Weights of a small contrastive audio-text model.
Model: 5.53M parameters, log mel input, encoder arch vit, encoder norm layernorm, encoder activation gelu, encoder patch size [32, 4], encoder width 256, text encoder width 128, text encoder layers 7, text encoder norm layernorm.
Training: 22800 steps, batches of 256.
Data: trained on synthesized solo parts of chorales (CocoChorales), 39062 training examples, 149.4 epochs.
Rows from block 3 of the text encoder of a small contrastive audio-text model, named by matrix and row number. Rows with one number belong to one neuron. Each number is 500 + 50 x the weight over its row's rms, rounded and kept within 0 to 999. All counts start at 0. Numbers have three digits each.
After each neuron's rows are labels from the 100 texts, of 14848, where the neuron reaches its highest value: "tokens" is the input token at the peak. Only what is clearly more common there than usual is listed. The data: synthesized solo parts of chorales (CocoChorales).
# fc1: MLP up (text_encoder.blocks.3.mlp.fc1.weight, 512x128), inputs 0-127
# fc2: MLP down (text_encoder.blocks.3.mlp.fc2.weight, 128x512, transposed), outputs 0-127

fc1.374:482429521408511519445569454435513545482457505496555475483464538426532528556467492547542443487558477499414525504503523415530467513433497558600527590591464456581500626530496546496552492475403460523531499567510553587527526483473560478484544500546484452439478460581514468546401620546537533586550481539455576401528440466561468556469519508581566559513488523516421461497576566507433481438528
fc2.374:559496462491578517497393425404543557533448529465484450468496481481532526463563560614499497493467495502543572418530480421488585525421480524540489413520506474440512483557520458410541427493506586431545538547546496436481588404527561399412588433430611501435485518463547496525520464455598567514544446498544474489478523514445492481442491595503499528517502462485522520596429513470449556528487
tokens: "3"

fc1.238:490500466539548431479699581595527528506474480460484474485492477444506474416486509543512503507365524440500422592472590516512489558550451489450523400474574486460455537480537487562506427559521442527473511447575548497409461545490499568557554549611509577518532469509396537496561482547483521495478436514429459498504567436449423483464453475574487514469422475541467529484512495542550519523432
fc2.238:518446516438523497544507581583628366562566620578558525458479553523572442577520436599506449498535532454490502546487406484456471543497480465571580535427481455570555519509542371531488483578524554489504478483442502411463534544527509582406516469457507595524485500468552506495518518505557517501503500458533438533490553526455523508543525574528571414585530531497550449488454540520560490520530
tokens: "<end>"; "5"; "c"

fc1.429:489536476418595481489532634536475514547491485610462485515511535539485501553525496524458547507571589553519456491520540468448453506487557525516429501482558510468451476482504478457440366517562490403479551467536517506550527588472504603498518624534489578383512411552479430470558544498585442469568486468454436483466503462533552544476469457470445495543531461597449578468508600488432477579515
fc2.429:411521441445410537427517453378483450436529409489474503493509512498470473454459512386511519521429511449445406503477529498367502406455483489577446471522455430385516451438499443453444417478501461561525474505503506541568455512548448466467494494516557414512489480491538502512402534508461489513532568453380501510535452532438526459495560527517394476490467461472552432494410506478476403427535
tokens: "g"

fc1.265:502554435503513531587476548504439513489563527575511562459462478519537515433523460562491585484518508459502531553545544457557550415595535490448366524497516526528531501567511502482608564456545581506412530480564402583502523585429492462441495534412522450444520453572574523554495535570487472601470568608492504449548484550497430516447456507523558554541457464513494447511481494549408389510509
fc2.265:446456520476511482500568412525498511443421484583520450423483425512520500595454428525451462545466543404529482523489490454585477561444533514569536453525561456528556480493587441528452461569522555492457523466476495463536533559555583488498534534614474571516500577487413475438407440473543506407438462592537514586412532534520597560462527536474466440413424470499501568484529535501489551576461
tokens: "4"; "<end>"; "f"

fc1.294:481495538552609517470506500488448559506507510407512425459530461480477496491507547525468403539487427525520427513429512515590513446478501527486525495516486479439595498499508579436521463565505445412440460459481443476600580491402515584455495530488551470514597481448458439524696527445431507446408461439543509526464554534436448515463488450528564475466501498474498484546470574511549487440377
fc2.294:563483461464483458541440436485493445493513468465431526447455409491453549540578575509562485507499444509524512533514490504383478539448491474547502570464512435459513494388414498402494530493464472565454442515446536469488584529458409461422529471500498555454491504522397545505516563549500596424502569600518489466506554436499589594484501481420473501609542478478548491612613457510423456497471
tokens: "3"; "<end>"

fc1.117:465398377475531493505531447479553494523529554427651490445495589542566470534507524507472494507479398473469529559514518419548522481509426447522510476548504472493449450546490509513506468504476542526361531507433445647579564505473529511535501435576491500537547423480532526579493456344563430524536456512499489613445504492446499550479479451463464518544524397457494478549449491538515479486494
fc2.117:546528492544512452533569467481502538477522456458498495482526435442465515521448505539577594525519545410439449558554498483461494418408466417523485523547520614481511566615444505434538457559511571424573477514556451478432505425569474492531505545489512597536540560517545476456526451503543572552535425430527538492570495572451487504387625449511435571449478469552439498575508602524489474509464
tokens: "#"; "4"

fc1.191:454420432594504552529516452495506437505504531459535518573517406592482517375518538493518498513563474504443453514433555577513516467594578478449494451533481492486538464478443562427494480434453534554541500382466469452535493442539391517591470516444493531595452480495473486488577568436488442548456395532516524476564551488475457515510445532495385441507501520583593480504461517539498372480476
fc2.191:519446499520505453447457466461463486468518520472393493479533467507498529515432605510533448348470521466562536582408530422501497592438429498513525454447600445464456474514478564443471491556534486559579575505465449568416526571501472428491515539482492486462520458519487457512529400472560549411494588486595530456518601528604558516502482448538528556448510483381492514526446454556479517537547
tokens: "g"; "<end>"

fc1.368:493531492494565572611439448549435442468530532430469548486546475602575444453449486444501488499524546505498530477561577563562614488524558483469501503432466503521545490444478436541491580548480564499478517575481505504521484507542573594491475479492474569452540507528545565474514499521488501499524534611510548499547541482654480491435486398491465495580360405490515575444548496463571412513435
fc2.368:493448512536485439508477523453455571473476475539423489567588666522529450501462505535408625513545544570436477482442404609542468514472461519541373503518565548504521487454520549469567534480535523418458529428490547467476481480479529571494435498510423537508411478537567517507536582532556403500504573487469533506501464443452486461465512556457578535563573424535477568463512527577488510491572
tokens: "g3"

fc1.496:504447429387566636503518470550558526458486517547529510432516524597508512425459521482415498585586500456414536514487491532521495484539494502475551432501497504384481502434497468444493540429491502558552534511517511534584493409528482578540601491542513440514537535448529530602548483509456542529421459578467518427517401526536501389502487473493453580432511565532548513523541508579389529527561
fc2.496:525465558506481401503429498456563494487524535533500397459566451470595550404494439534640507440383486548504442515516493473462499439417531470426515527476463463499546464514520495462525478417566550454448480499529616488537492558545515418452468577486446456481452599510452561509559517531616508436526548485526582527497476572523543486559541514534447505452443376532511537447473437499419466499523
tokens: "e5"; "b2"

fc1.235:516531510493543597582539518569470508518504436534572442539604502518537423487584532474494519439494580613486561553534478538536574431556454445584449561536471476443535451517523504516528485550541503459503514434592502540532556559545414573510555532581487390508506492576518560573584468477467606515541532519451548428417417431477460534578529500460475502477448546519415492487516488486589455545488
fc2.235:477489536506553534386508395482508549519484529403514574505523437525478580454507508424462495464498556567551574466621517517561465371383520477487452465586442503579498483509440537483413514483499509516585523505537434530475568593521503528570461532536571479495470474516379491449472527548465484498541512546464492467473545533513604472470512461536575483438469429472513576472376518554493511416454
tokens: "<end>"

fc1.394:485526505502395527532536524515504538458581478507533568516556516505478626400447510587531410494547500522464564433562477480588522454568414493457559495503557425517484498530488448525409506491499508538363401510558550576527531517526591465420447543601522423474555485469546489502499577533530523455471499558526533529412510560562507448491497525436490519568489476644494527426559487486507427515513
fc2.394:480491528475597561492461480475584433472465557499435524456547345495539467534522552529473514504474593473490497499519492597506491546507564504596450451486528527543522475443487417538499420589557491533509589469521532442440523463459482573521536466518491496454550485566513455542501425461477479515559557581567459427534608446419579471559482490466438490487465439428520528619423473584479579581471
tokens: "#"

fc1.135:496464529443620534536533580489502457532500465518491501509520513468561487527536586492457381447535430517497573477483469568509475495542536594496559489487553490498458500444432485539506535455573506422433513578484377589547513463404424562616482558529536528555504547496593478506488446554442473483521491489475541516456592540522487509452583553525598455539516576567468516490537447651485571523475
fc2.135:406413369480490516440549413511542537494407573562455543480519447592516493562498467508480500546431501481496529494387429446586580412514418497506454464495524461464474478580572533460561485502522557535517424443507512458519516516507529530538548382459513507538530468460432512435491489462570363537497517403509491483475481518423460444386443479503534477489473505557585559563499496441452469506479
tokens: "d4"

fc1.201:484463421389497525601550506499476514552395476541439457492589516481537573506548500500485514591492592571467581555519584503622524498525489519526501533388512542409508520445456484449420470469515529497526567540522501523473507510558505543441517563435474526485482479429509510571551564559643530464571507532479530447531478496430448513522565457388497579526542485496436457503553569459431488561573
fc2.201:384451404534382551487470470562494428486535518445479488513460405473411449468385491452536456517432520467438503464508464504497478516493496510549507568460443548488514462493455585505504467491463499566509497473583475476485469458594436519528520492366462413496505502539572544512526550529473486515428564512419544513492523513598496669445509491515447527453548404596447437465465444460472439498487
tokens: "b2"; "2"; "a2"

fc1.171:511444453408490466573515460546465561580418471491492440492527536467493487477571482535500461580486567590508559539512551544577496477557500507485500522340513580427540549455444490461447437502535550551467592455543535544517407514586486531511536546446486562500524477459520532618597536495588530480521501505499581481506510463442498527446537495452397549582540499564445489514549620431479531500578
fc2.171:453437452437392508433521419452528538496491560504467475477531548491478530488442522475548421507430511465550503526569486531540504532498545530442541481536446544549543493540479526538428466574504477526514455513589463520531566483608446505510511593418492404404554558457486493529533517607498439598425561501476528488517550577622456602461559520456610542467568539581539468514481471487496560546590
tokens: "b2"; "2"; "c3"; "a2"

fc1.199:550515519447545447511528543534480525544627586450544538547486477425553544513508522582578567614511507374479496447561487585408471487589410552540481484451550469453508444464592425556530531520475539516449504532486503536487479471482476475472561485441566496459554487518513465494577579536500417518537655464480519502488500427484465457584482442467537484493491488582505600484438435539451440535457
fc2.199:400543446488466421467470421513505510606559477517524474507459514531550554501551539556416496499412514477568474401419489534558572526597442531489518473428495436546543460549501467560487480501494579452558559386481385450498584483486553561522586533535475524526545481509489454477562510500616454469543550460455495525448546443499606482558400473554464444470503480507466524565454614534528504523471
tokens: "<end>"

fc1.291:529486467523614530499579531559467499540416502519458550515482617500535515571528604548480484548469469576471560624479503431507503534462458525484511480466541457501429476484465457509538461569465516557541466504531535578533479499448518627545504558540437451511497512432502385547503511523511522534624541465518462510402614385445478518449580519474472556427463569512492467442530503558487553581438
fc2.291:414528644495500477553480480588428422466501462461455520527482411558506516520481536437528460519433544368515518545452516482414463464482501529506413514481413497470530507497463463481542527521485493453474592592499620504493561441518474493480476475504551471471425589514542446445578465529465438513365506442527499410428507496473419534515525534493538486516510463589415482436508518596499518431406
tokens: "c"

fc1.446:459583527430515485622379553519518570428611471513518565519553565499510572511503464489537518500490501428397498483556503461517547494579443534554489402493525488525480460540475525539488500471495416537470469517506583566532448469437497549509572479537453437519590526479469452466431533491557516474428507493514582426474448556406317551520460555542543462518446474398569495498484525526472485455504
fc2.446:521411524499473560549535560395489441478497482496555482535534509464495541432531494474477553503547521504513496581456414425391405503396589557481504513469466423400508535483511427547456566568390411503532492519461532489455442587557456551471509525440519463528447529492492493511506530554447506583500458419450515490424390514447459439552488450490550508419483575469482551536571449578402547490488
tokens: "d"

fc1.431:596441551508611481552470513539452494539491586469514558495511469501515521551523477559487515480545506577513529505475423504467530525429519502533519515434396553469475585529490446608514585648436484483560554547495460515496557587519593584486517561507508575492501518544547449502540578560489505558517509546445420500542461575553414473520509394486481499550521453534336514487415523483515445539494
fc2.431:399534496439524531515542545554451513434471458527552425513497481517511541423463583492548480465434540476451425509554583528493416517436475482528469513434484498487556468441445501445554363520519468486482441515501500549547515542449458443549498501537401479512514515447473548461413422491586564522451561523581523536437538448428592418503473526469452505503316553446562524503561405523455488520534
tokens: "g3"

fc1.509:439456499491459503593514624519531538522517463580549529487608488521553518454456598576364459485495573527528542543435446515472513493506546407528469535464525515574587475513508548562563575592459580491527512516500545538487475518538535525398503514527506416493518472497550454525458504493456434558502505564609586479468489436511485427457530555483437476539537506541507565558467547517627435451589
fc2.509:525449456483520418480471438529476512570638580521547432514454520504496471487470480452537531488556535464433519455455499540452499546501526404524619483507510462399385492595475470468516370565535526531501398480573418532474521544560513456486463606448569497507494579459525542482521458481532505534514528446433411487486491538418412426540492453541583432492575473490530511486422471534529574495462
tokens: "4"; "<end>"

fc1.262:504395487463536459516494501543437572547447516557542442488510457567558429512616559558440477554521531501436499565495508569569440485471491461476482563560552502464502520509533558419554498489524516605460490442530468519478516543546567531598530498500450400471493430412483444559538514461520461405566469576495413516465507472412505478556488569533510538514595488604435485472482616506529485614435
fc2.262:426534538483557470523519507479533472544541456495431502591565573467519544500498419494546526495525515509544482512467486428497542553525566446531490456402508505472570535556450428466501515546427550406596485513506476505506573507455471489396446482541539644540492528529602542368374508612493483503479504436456498569533551476510524489529495463495528475538469526470576568492540410476435487347486
tokens: "3"

fc1.510:496482344415560585585553551526470488521408515478580571516510457500411547554500544470542540598567524426488531562495489395483519478463492456509509518520574447432447542548509446590565486515446412537467577461477409477558605579466491591512447525480525472521442532466527532480524449541543452589497574486492497527472483484574477479519510480510538593510501461528419565513541472531429519440458
fc2.510:501568577502456559448542434464521413577497487513470468557520435459529502417558609532475496468409505494481501543491579521570483469604544466554481484409475428534510485569483528518412551501506542543550436469611590503430490574457491471451505509439532439583509438476451441515482457511508572557547493501474477526546588466466523587503424426401600458438539568497539522439454541498467488563557
tokens: "c"

fc1.233:462445457555495490525516547569500464473485456471498450573513563519508476439368389416427515452514588449506440539462552482468443504503556402481504391590464522464661461501536484484514449528545514534408485562475441530443387604545552468499428498503455499467471511450547450428520442582472490424478588515478518570548466460544445575534526555509523445543491523509493544521447486498543543495520
fc2.233:491514529512566532468395481459456513517453466504494524520492562534444390511455521531494568459544504564491525490445527539529610561496460583419449483516554516400535406510501553481496500506552541426494523407488586402480540562446503552541543445565488537511465567504404442493521467426497536513549479493463501414550374445505433522557354504563475452496465448500473480514499434447527614532569
tokens: "cello"; "<end>"

fc1.494:513482418556511558492443501448386426495551451453498447572550499479532407490533526544432459531575461494430500555505438471465497489523498483528437524405397557405437578558514446548585479516498472555476460459509459534511519520540640539541551501546404598539519587509514462522421514459515482524457500547529505476366521596533524602490533509466494507518494526473575482472490453476422493393484
fc2.494:502499615508428511543551501397520543418444481443503557461495458513459525472490391548495553550563548619399549510423450556499503524541540401448546492488409511553556556519513528473564550390448474468471448487590525491565437423607502391450536442443486495421535445515505553491529550485437459454483487481459478480551430443526562490530469533474454452462453492523521464430511491461438482478425
tokens: "<end>"

fc1.237:454510408533535595540516541479464469591534506523543497488475571596473509574543585464510553480501434503613532553595502508456556479530505506412460576545496501513423520457568474447566470482439545570477478446470411493555533525418471535560595530525518458519493458352547456561615444421538537513464445610448500482460538498488481537552532521535497506519532519537528565488527517519418534443592
fc2.237:523520461438522549512471571550488489432491591504483541496510505487642537454434456482517503497460538510513532527489494556523409451500535473420564461476437427483423516524360496549424478518419447468512447512549508492448393551419514527529505593517484530489456524503526465514493438541516359557539500464587566466432547590490526472487465584540419506548483547471452552631534487519604474540482
tokens: "<end>"

fc1.76:492440591478584499474513376475555475455565465482491534456453411516464556472491473556523479538577433468439477458525442501533594455481554377431504499498493532453472580606500461502472499513494415435427497430573538589519514545502475573563477533576494454500492351495516454503549572473551477559490478475439466493508406529587399512550450573550498562559500523531423537500463493489497563505504
fc2.76:558500466533483469524448621566484484479452565478546551557515498475439556409448553409540552498421665556508557504416516514463490523456484527563528492477520522599444485489568451562527476517492521564548469472521496429522493504495535405486571530580513488501498535463497540574507537572536587500506558462551529545436637464444548423404584471553472467421493528472562433456558506512471444499484
tokens: "g"

fc1.379:481433500498581490472543451588522553643594490576517486446627429504515598466505586606447510442485472481498562525509443620587482457443492542498502556488558452467516512483506542446465458487481531515486437466487403502529504547483470499440526547522514473458479450477465526531527548493513533521503551489567615508506488481588459525460595539606498584513454499566409489426490490437473487556412
fc2.379:541558407443491548461527582562501489425460493508457612561517495562528555612506578465490492516549572503471515537560504498477491541448484502410515511441441526600459495526550387519480496419598435474501544534490423451588444497528440537540476442403497572554521466487462452492475505417479525447508429501463507491578576632524542516547493495419505532445582540519454572479542575493552479470546
tokens: "b2"; "2"; "a2"

fc1.424:456478521453576516500484479544412549572472484469582511453471624534597629610432540439456546546527551429487513448523508478570464478505482511447490542506572440513479470526571496489575499467584417576515518536507492460584435539560528562559513510507523486484509395522461476547478468555476547601475432426559617528484519459480548526500544525622486503470501501554471572518562530562565521553480
fc2.424:528532424537539443499499410417495498439516549522478368445526487466498410491430589520506486545542499486550507613499566590451580498455486470477492532528612481489469513492403483539532531643504491478476478552525460494484499533493558463505538480486495579554615554470557487515566527479514429482456422542526525410479393496498614516528582549496522546582538479401479482559498466486437481508430
tokens: "<end>"

fc1.290:437542499382556518548534485525519507447483477432545555507498518485554526528513413508579603547572477487418559438579517410472460576498529462544434536518522509495527371560495483606528417433520549493453533560477501508542577464484482497508552557564571494548456548449556478518423570473478490535579530595446595523458571453562523511468578515496471427493425476598529476453569455552506494516544
fc2.290:536515456458483435451432495467437542574447561536498545424560521533521486454500563579407510512375627588536489571498556568562540458504460513523525434428518495475527505428517490461471491513472533419504499481545498568602455565532603532427454505446561503399465451506545584477559454410507519470483569476505483508509510589525480470530523557505536610601449529508442554503424510562528488540470
tokens: "cello"

fc1.310:499622499449559519486576555476440586468542532496509455420493390426485569468541460420535539591542549561480450567448508491520560541544411543544617546441412497514508531511511474520551559469504404581483506588494492519406559547482546512515521507543435444517570467476412498502537594498522586521444539539407524487523513520477499532424435521484500452499588593527501495507444580488508557525475
fc2.310:567388498472397465491440534476453523539458449594570512451496503561518461527467548500488539478452461645565571415536445399486493460525489491442527540586537543578426514526446452404536500416476500481444426449483488465432518548513544428433482494490498512420521431498447544582612447447473544588499460490549410469560563468509557470516514538542507500511477507566462559495558492556551559498485
tokens: "e5"; "<end>"

fc1.433:567483585483559514596588528424477442515507469420490434483562554546442618488586471549464547581577600489529448482477462476545426502502573575581550509436477522490428556448521426482445504535465476506458425480436508445590497503482441542549465461459488546531500540496545514526658523520499459534486421553503485519474514491497536541472472494431455482560514496498346579475491463433461516483458
fc2.433:626537551514507482498459441511415572521551531503574515525514413520455492509518599458456469522531587479584596495480472510500493559513486447420535480498504481501473499505487561547467442369484480421482556445514505467569493562590400548476515489497437530466454590478581430443477484613581501412441504566518506518441529488458486526623478509497490510488485520442518479389445499596455587464490
tokens: "c"

fc1.166:555448520508574471520511505512469398518509489513537519461679428535488617438419485523468446452539469508522549510539496504480598521475549567425535450511494529474482495468415437477470562542492578443520464476560455494583491546412453482464468522515478547540519469472520554522519507473569466595386434445524428505471403548492454486512387526514516493521463548546457609516551545443605493492427
fc2.166:463479565480448504426433541502538489534507535588466626516388541478590553475558566512458530527365488435392480440486473493478498480513549515432494544425523449511500516464550436434580496496547524478468520475484500519530577376484476445569563447509532448552532430562425463414541569435544548576509537484448513407538477503525438480479544410474569481583489492460490461437523527494534457523571
tokens: "g3"; "<end>"

fc1.415:436523503492597430481484591576540496606496527554549498510564539617535489515456463467551503583458541508516510533551505546493570417506475462470544505464554465467499580500417472458523617602437538523432525424502521514522531624433456492467470443484451489490543536443562428535528431567533438568592539567477448478498423528504469514489483471490526514557585604504474567416517456488551547459451
fc2.415:490485511441456489514463488516555554444496422525409486444455518423520422478498495478440510492526548489466456513471517524624513524545570396533532477534527383595539458443629584472488456518458557585538404431483521509516462423609590526496427522512523432532491620409567451472527504516479530513490467456452474591464493542490498535415476533477442585515477518492484458583486589469462510523479
tokens: "d4"

fc1.364:495475480402440564553475574616416462546544480472454538482568542503544590491441478502596502494525491575480522434466429491501504540538500516601527488513487489511579627435420525500565459472483504456457485532508573461550481523503449518534501372528484428400523548426569468454500451505512594511455523502509544466448449516570466547532491453496455558530558471510499498495440521622433626449562
fc2.364:539555521459503519545475534568554439469575487519553544434521531496495565559530507512499501504525535527490402443436416448510350516568410599484480527480453466512582538578437489454483503507563499543584428511533492480427477562568560456551508458578487554412507526517504539390432462542543503557438652494531471416444521525474468506490508616477491552489525496467453572496518477467448506582552
tokens: "d"

fc1.51:402473542510540493566525549513411596441406512485543535570553480464581475490531585472580577438497444536521434510451526544566509462469437512604425464457489505538432598448519434532493495498579512569491529560484544575556614566484552529547475573539451518505596530517448420508515494573495511468537523433566566487518457499487395545418501518517469434539488479501514557499399480534494481544427
fc2.51:484631516525503542542418496521490567468529521416447508440531523457477508570512465502504498470414541480467548453568420560500499540490411530511543514453489509354500544565569483524538488522460476469449590471532448541531520519472448477588518465481528489429435484502565509482603508373513490512543491472474466638454444512491533546499498552534359618485565499458483546510554504562445584420520
tokens: "g3"

fc1.113:453472455617543487587574543464462512544495517471485494570544500534480551457506510553478494609572526558486480484512511507543576463423471540537521415459461463512517513408503479467497511549487544534597515531494437598589491564442528540608467545503468406438512464488567448391438497546545528544548503558471476538564505523481411498428433402520417477481475502486487552431592414436417553441492
fc2.113:529508552393505486496442468541501518468494535558543509432550561582500487450611475508514468411448472416481500538446596482493431552528592495514522583498578449535504445562471523569582458511464448538477444534478466492426529493461564517479451501547465507521456556436499619533579456467594467558491503531558539546435447519358494509535549546471485398594497450535463540541443502603455545478523
tokens: "g3"

fc1.335:549496518485574598541509496598474525560509421528470480478492509529514538542529466495506490566534561543466504462509564537587569399479447407436606443484532431328412437535488509588574436490537503511454610404556541539501442458503445585494506534539475555481503486476477482521567522493523532477503498503450480463533576430491468510456418517555492582522516518553472527509508532561412548567589
fc2.335:480524451460520510548538541526529449492501491497467541446481460539425452519433542476440438425461453423467538585447417463443471587418546584514423557463440496590541609507505414431537481544468468501521451586478414513560564520504608410477450540466559498530559546472532532484459532492463522438610506530552527536447479460472527557585498436432526376530533454470511489444435478520589480512476
tokens: "e5"; "a2"; "b2"; "3"

fc1.93:446522493494574554519518539556410365590517496494483421527511522449595485458467466558442478467588551528478499545444569560510571521500485583622461432465447378533538571592620498525486458557501496515494523474536504510517490517455436546455548425515512524490390561444516423500492505529453497426537564577594538513495546499488515474505529564513532583493415505554525574518492456512424472496542
fc2.93:618498536440541538497423540374496531508493552547481467438427535459484507491577454567580571536484470483492504572474544565614520534493523427528538493523553579443462558456407441459399533488419530372478427452553501470580507434496535508470489486582554535522519538439472523539534481475566455497489446579472573576473484481554533485443446531444533430498484510466393472449492454506459504589476
tokens: "<end>"

fc1.478:505443543486591590552503582430514455546603440513498449513517511524546545416498362488456566419515474460476537567485506470543443527542446461542522445568481538516487473489564432440566462416480514438592513516504549510410498591503403596445521485480520546474433527442535439518457543568577429544527499502447535551433444486482394524488439557474466549462442456502501490498490565399544547516494
fc2.478:541528561474435467454456480564468540517429536515431458486436496525471462492523598503472471362468512607589574539474438489542485581445575495439493472490476476471441460535577524532546474460517480534450499564450450462519472425593456539508557460543517530516442448535467497473473504550541551411555588595454522438550511506597515524558447531478477558506509491522489560346387506564496591508515
tokens: "cello"; "4"

fc1.325:531614513577514525552533508478502576514563495507423468488534576556441500499579476429532471536525451587374480486517516500547448504454564456551642477483527456457441515507445534464520528534549522510482589498526492410563515603400493461564564556512517346491497603478446531435479538567500428525490463514512426474476557512546482465472436429505498414543544491485534524455471553575534508561478
fc2.325:524566494483452510451510577532482507522465533546501588617401527436574505580454502448454508606525553495561517501446470512552469528431482540516499533475540591472504533587421484469523578605511439409376475521540516523452531430506542489466459528433452501548512555536491471524483577430449501430593513450560517467604447512492449408502552522554480479484526524582447486550589484456547587498457
tokens: "3"

fc1.155:495526454397457481607554594527512438579600572417535443506526574518513377475464561525489478585517466512535504602449532540510483456470531477487477539462558426520546527549587473476506490480532565474511475531489501498654524582532546522554559527447499425589573514431505557475581453478505526478533545557430598531465500497550548506399542603511564490513448522496491476513491511526459433500524
fc2.155:477431579443503447514478411470437595486513509462508582521467495518550544530515491516606470570425506444328519538552475471455479478567527499495491543475532418503463440401448428449427588519565486406519434469438430533497559446506440488564476527525472441450473509573507467388451602490562442448510498482460479445512501491602519516457502501459570505459493456505477530438512520604512559502541
tokens: "3"

fc1.249:498453497399566460555548474553477510560532523457516528569505500477506462498579477520467545547515498416484523470520449587548461515519530502565514528571495424502491565522453472554475474511449600449425345584469558467575497595436506548479538447498434502526454442534536494553505471569518523492584486465555606435542568499574394506476500558474539490563534491519521499513522445565544375376440
fc2.249:511498489548514462404400429455487460498487494539509558489560504524531511491538555577372481569465529560410503556424492417583437528437483529485538421483531495515529450601434482438450527470487433597483485434579538450453566416520449528484591439582508539468409585484480505472518505494463479451517452488519471443470543546561540487518579407570531532422391457511475410521521520462504514494546
tokens: "d4"; "d5"

fc1.411:517476508440577469611430460550472533552556546494500511478502517486419556530531446494494532500585402519426524478563473491614558560419450476593434506419412614504437527446493482596447532551540448438520487587454586503527506547511556495495587491477533603537545468510530575505537496464516516484484515558519556509512491551618496532552500473571508473558493476542361551480438489540481458498460
fc2.411:525555532453521537449472501504489428516429527473450451494540507617451559490506587494499466430477489478470458529563464574478492506489563473487491616479570440498546517499524580499456485471483522600510553444477599598536417443519531498475426552552529506598437450541471597561460561511526422510556483462555493516505456473544462526394544439425439568576390498454563473482467557514546501385447
tokens: "g3"

fc1.173:483502487451626405628507475527445441467470543481497466600532602601544531496541528536489431545499528579480482433490532533619542535479460567523526445485442581533516528498499493587468515528458548460543571484451556518468541551509516516559493573554451506399558503411525434464558547503469519518506534456584463491538416521563468564608417499551477488557498462498468511517587473460460495568425
fc2.173:508510601464485636484532606521537492491555513562378593408515440429425582496535428491473509486540549507495522469453512439484578502526342504470491541463481432577498561558446455472552500523470539421551455451551463498455489569433557425386412536453514502538496469498493481532525573432519487461556495555517537529450434482477444502529569560500515534506424511494485485566553437498469530554502
tokens: "g3"

fc1.165:562558447459489447499547550542483484563517402521468544484525525554560577465478536530471503529548548475496552470489510545524476554425478492507491508523583496420489616536454430559392506525426465535508553598566569465508537578514563450547598579493598545477483514456447515497516458555623434592536592497468489402517513505515427477539463492491543525482461541559553415506379540559483459558496
fc2.165:404529451396487460438514513489535499494472506519566490530526497497503567594511483581602593481485421492455536516481571532603507525511568538567584450561496520590457472510436489606498493555516503477454469487446497554565532497553537438475479477477525531501524584615563457601426448475481462539427457557383528438528438442491552535521534536490444507364547465445487496438545523487466532565494
tokens: "cello"; "<end>"

fc1.14:538524407432469425474479571471507589489588520388474472563516548516502513464505447510474481377498494536445501476592413569416550570577533433485518431516502540469473554502542582504574544462495471464546572519502497576570387458557477463526543477437484543448448543461462475528488454474475437500541567417450434524533488456463408533494525526486450491386545452515449580469421494431464467441537
fc2.14:521518542505431485515478538430424506518538427495438539507467484502468429477437551538442542464575524576462512516411498521481595526510543534577529511455465535435464534565361550555496421495602547448509567509507536571464477424530507482438394497584547501513522541547497415523480512538505571436487566535530513497472556422427513485558357407491531476467591564477588491534454507454424534533465
tokens: "cello"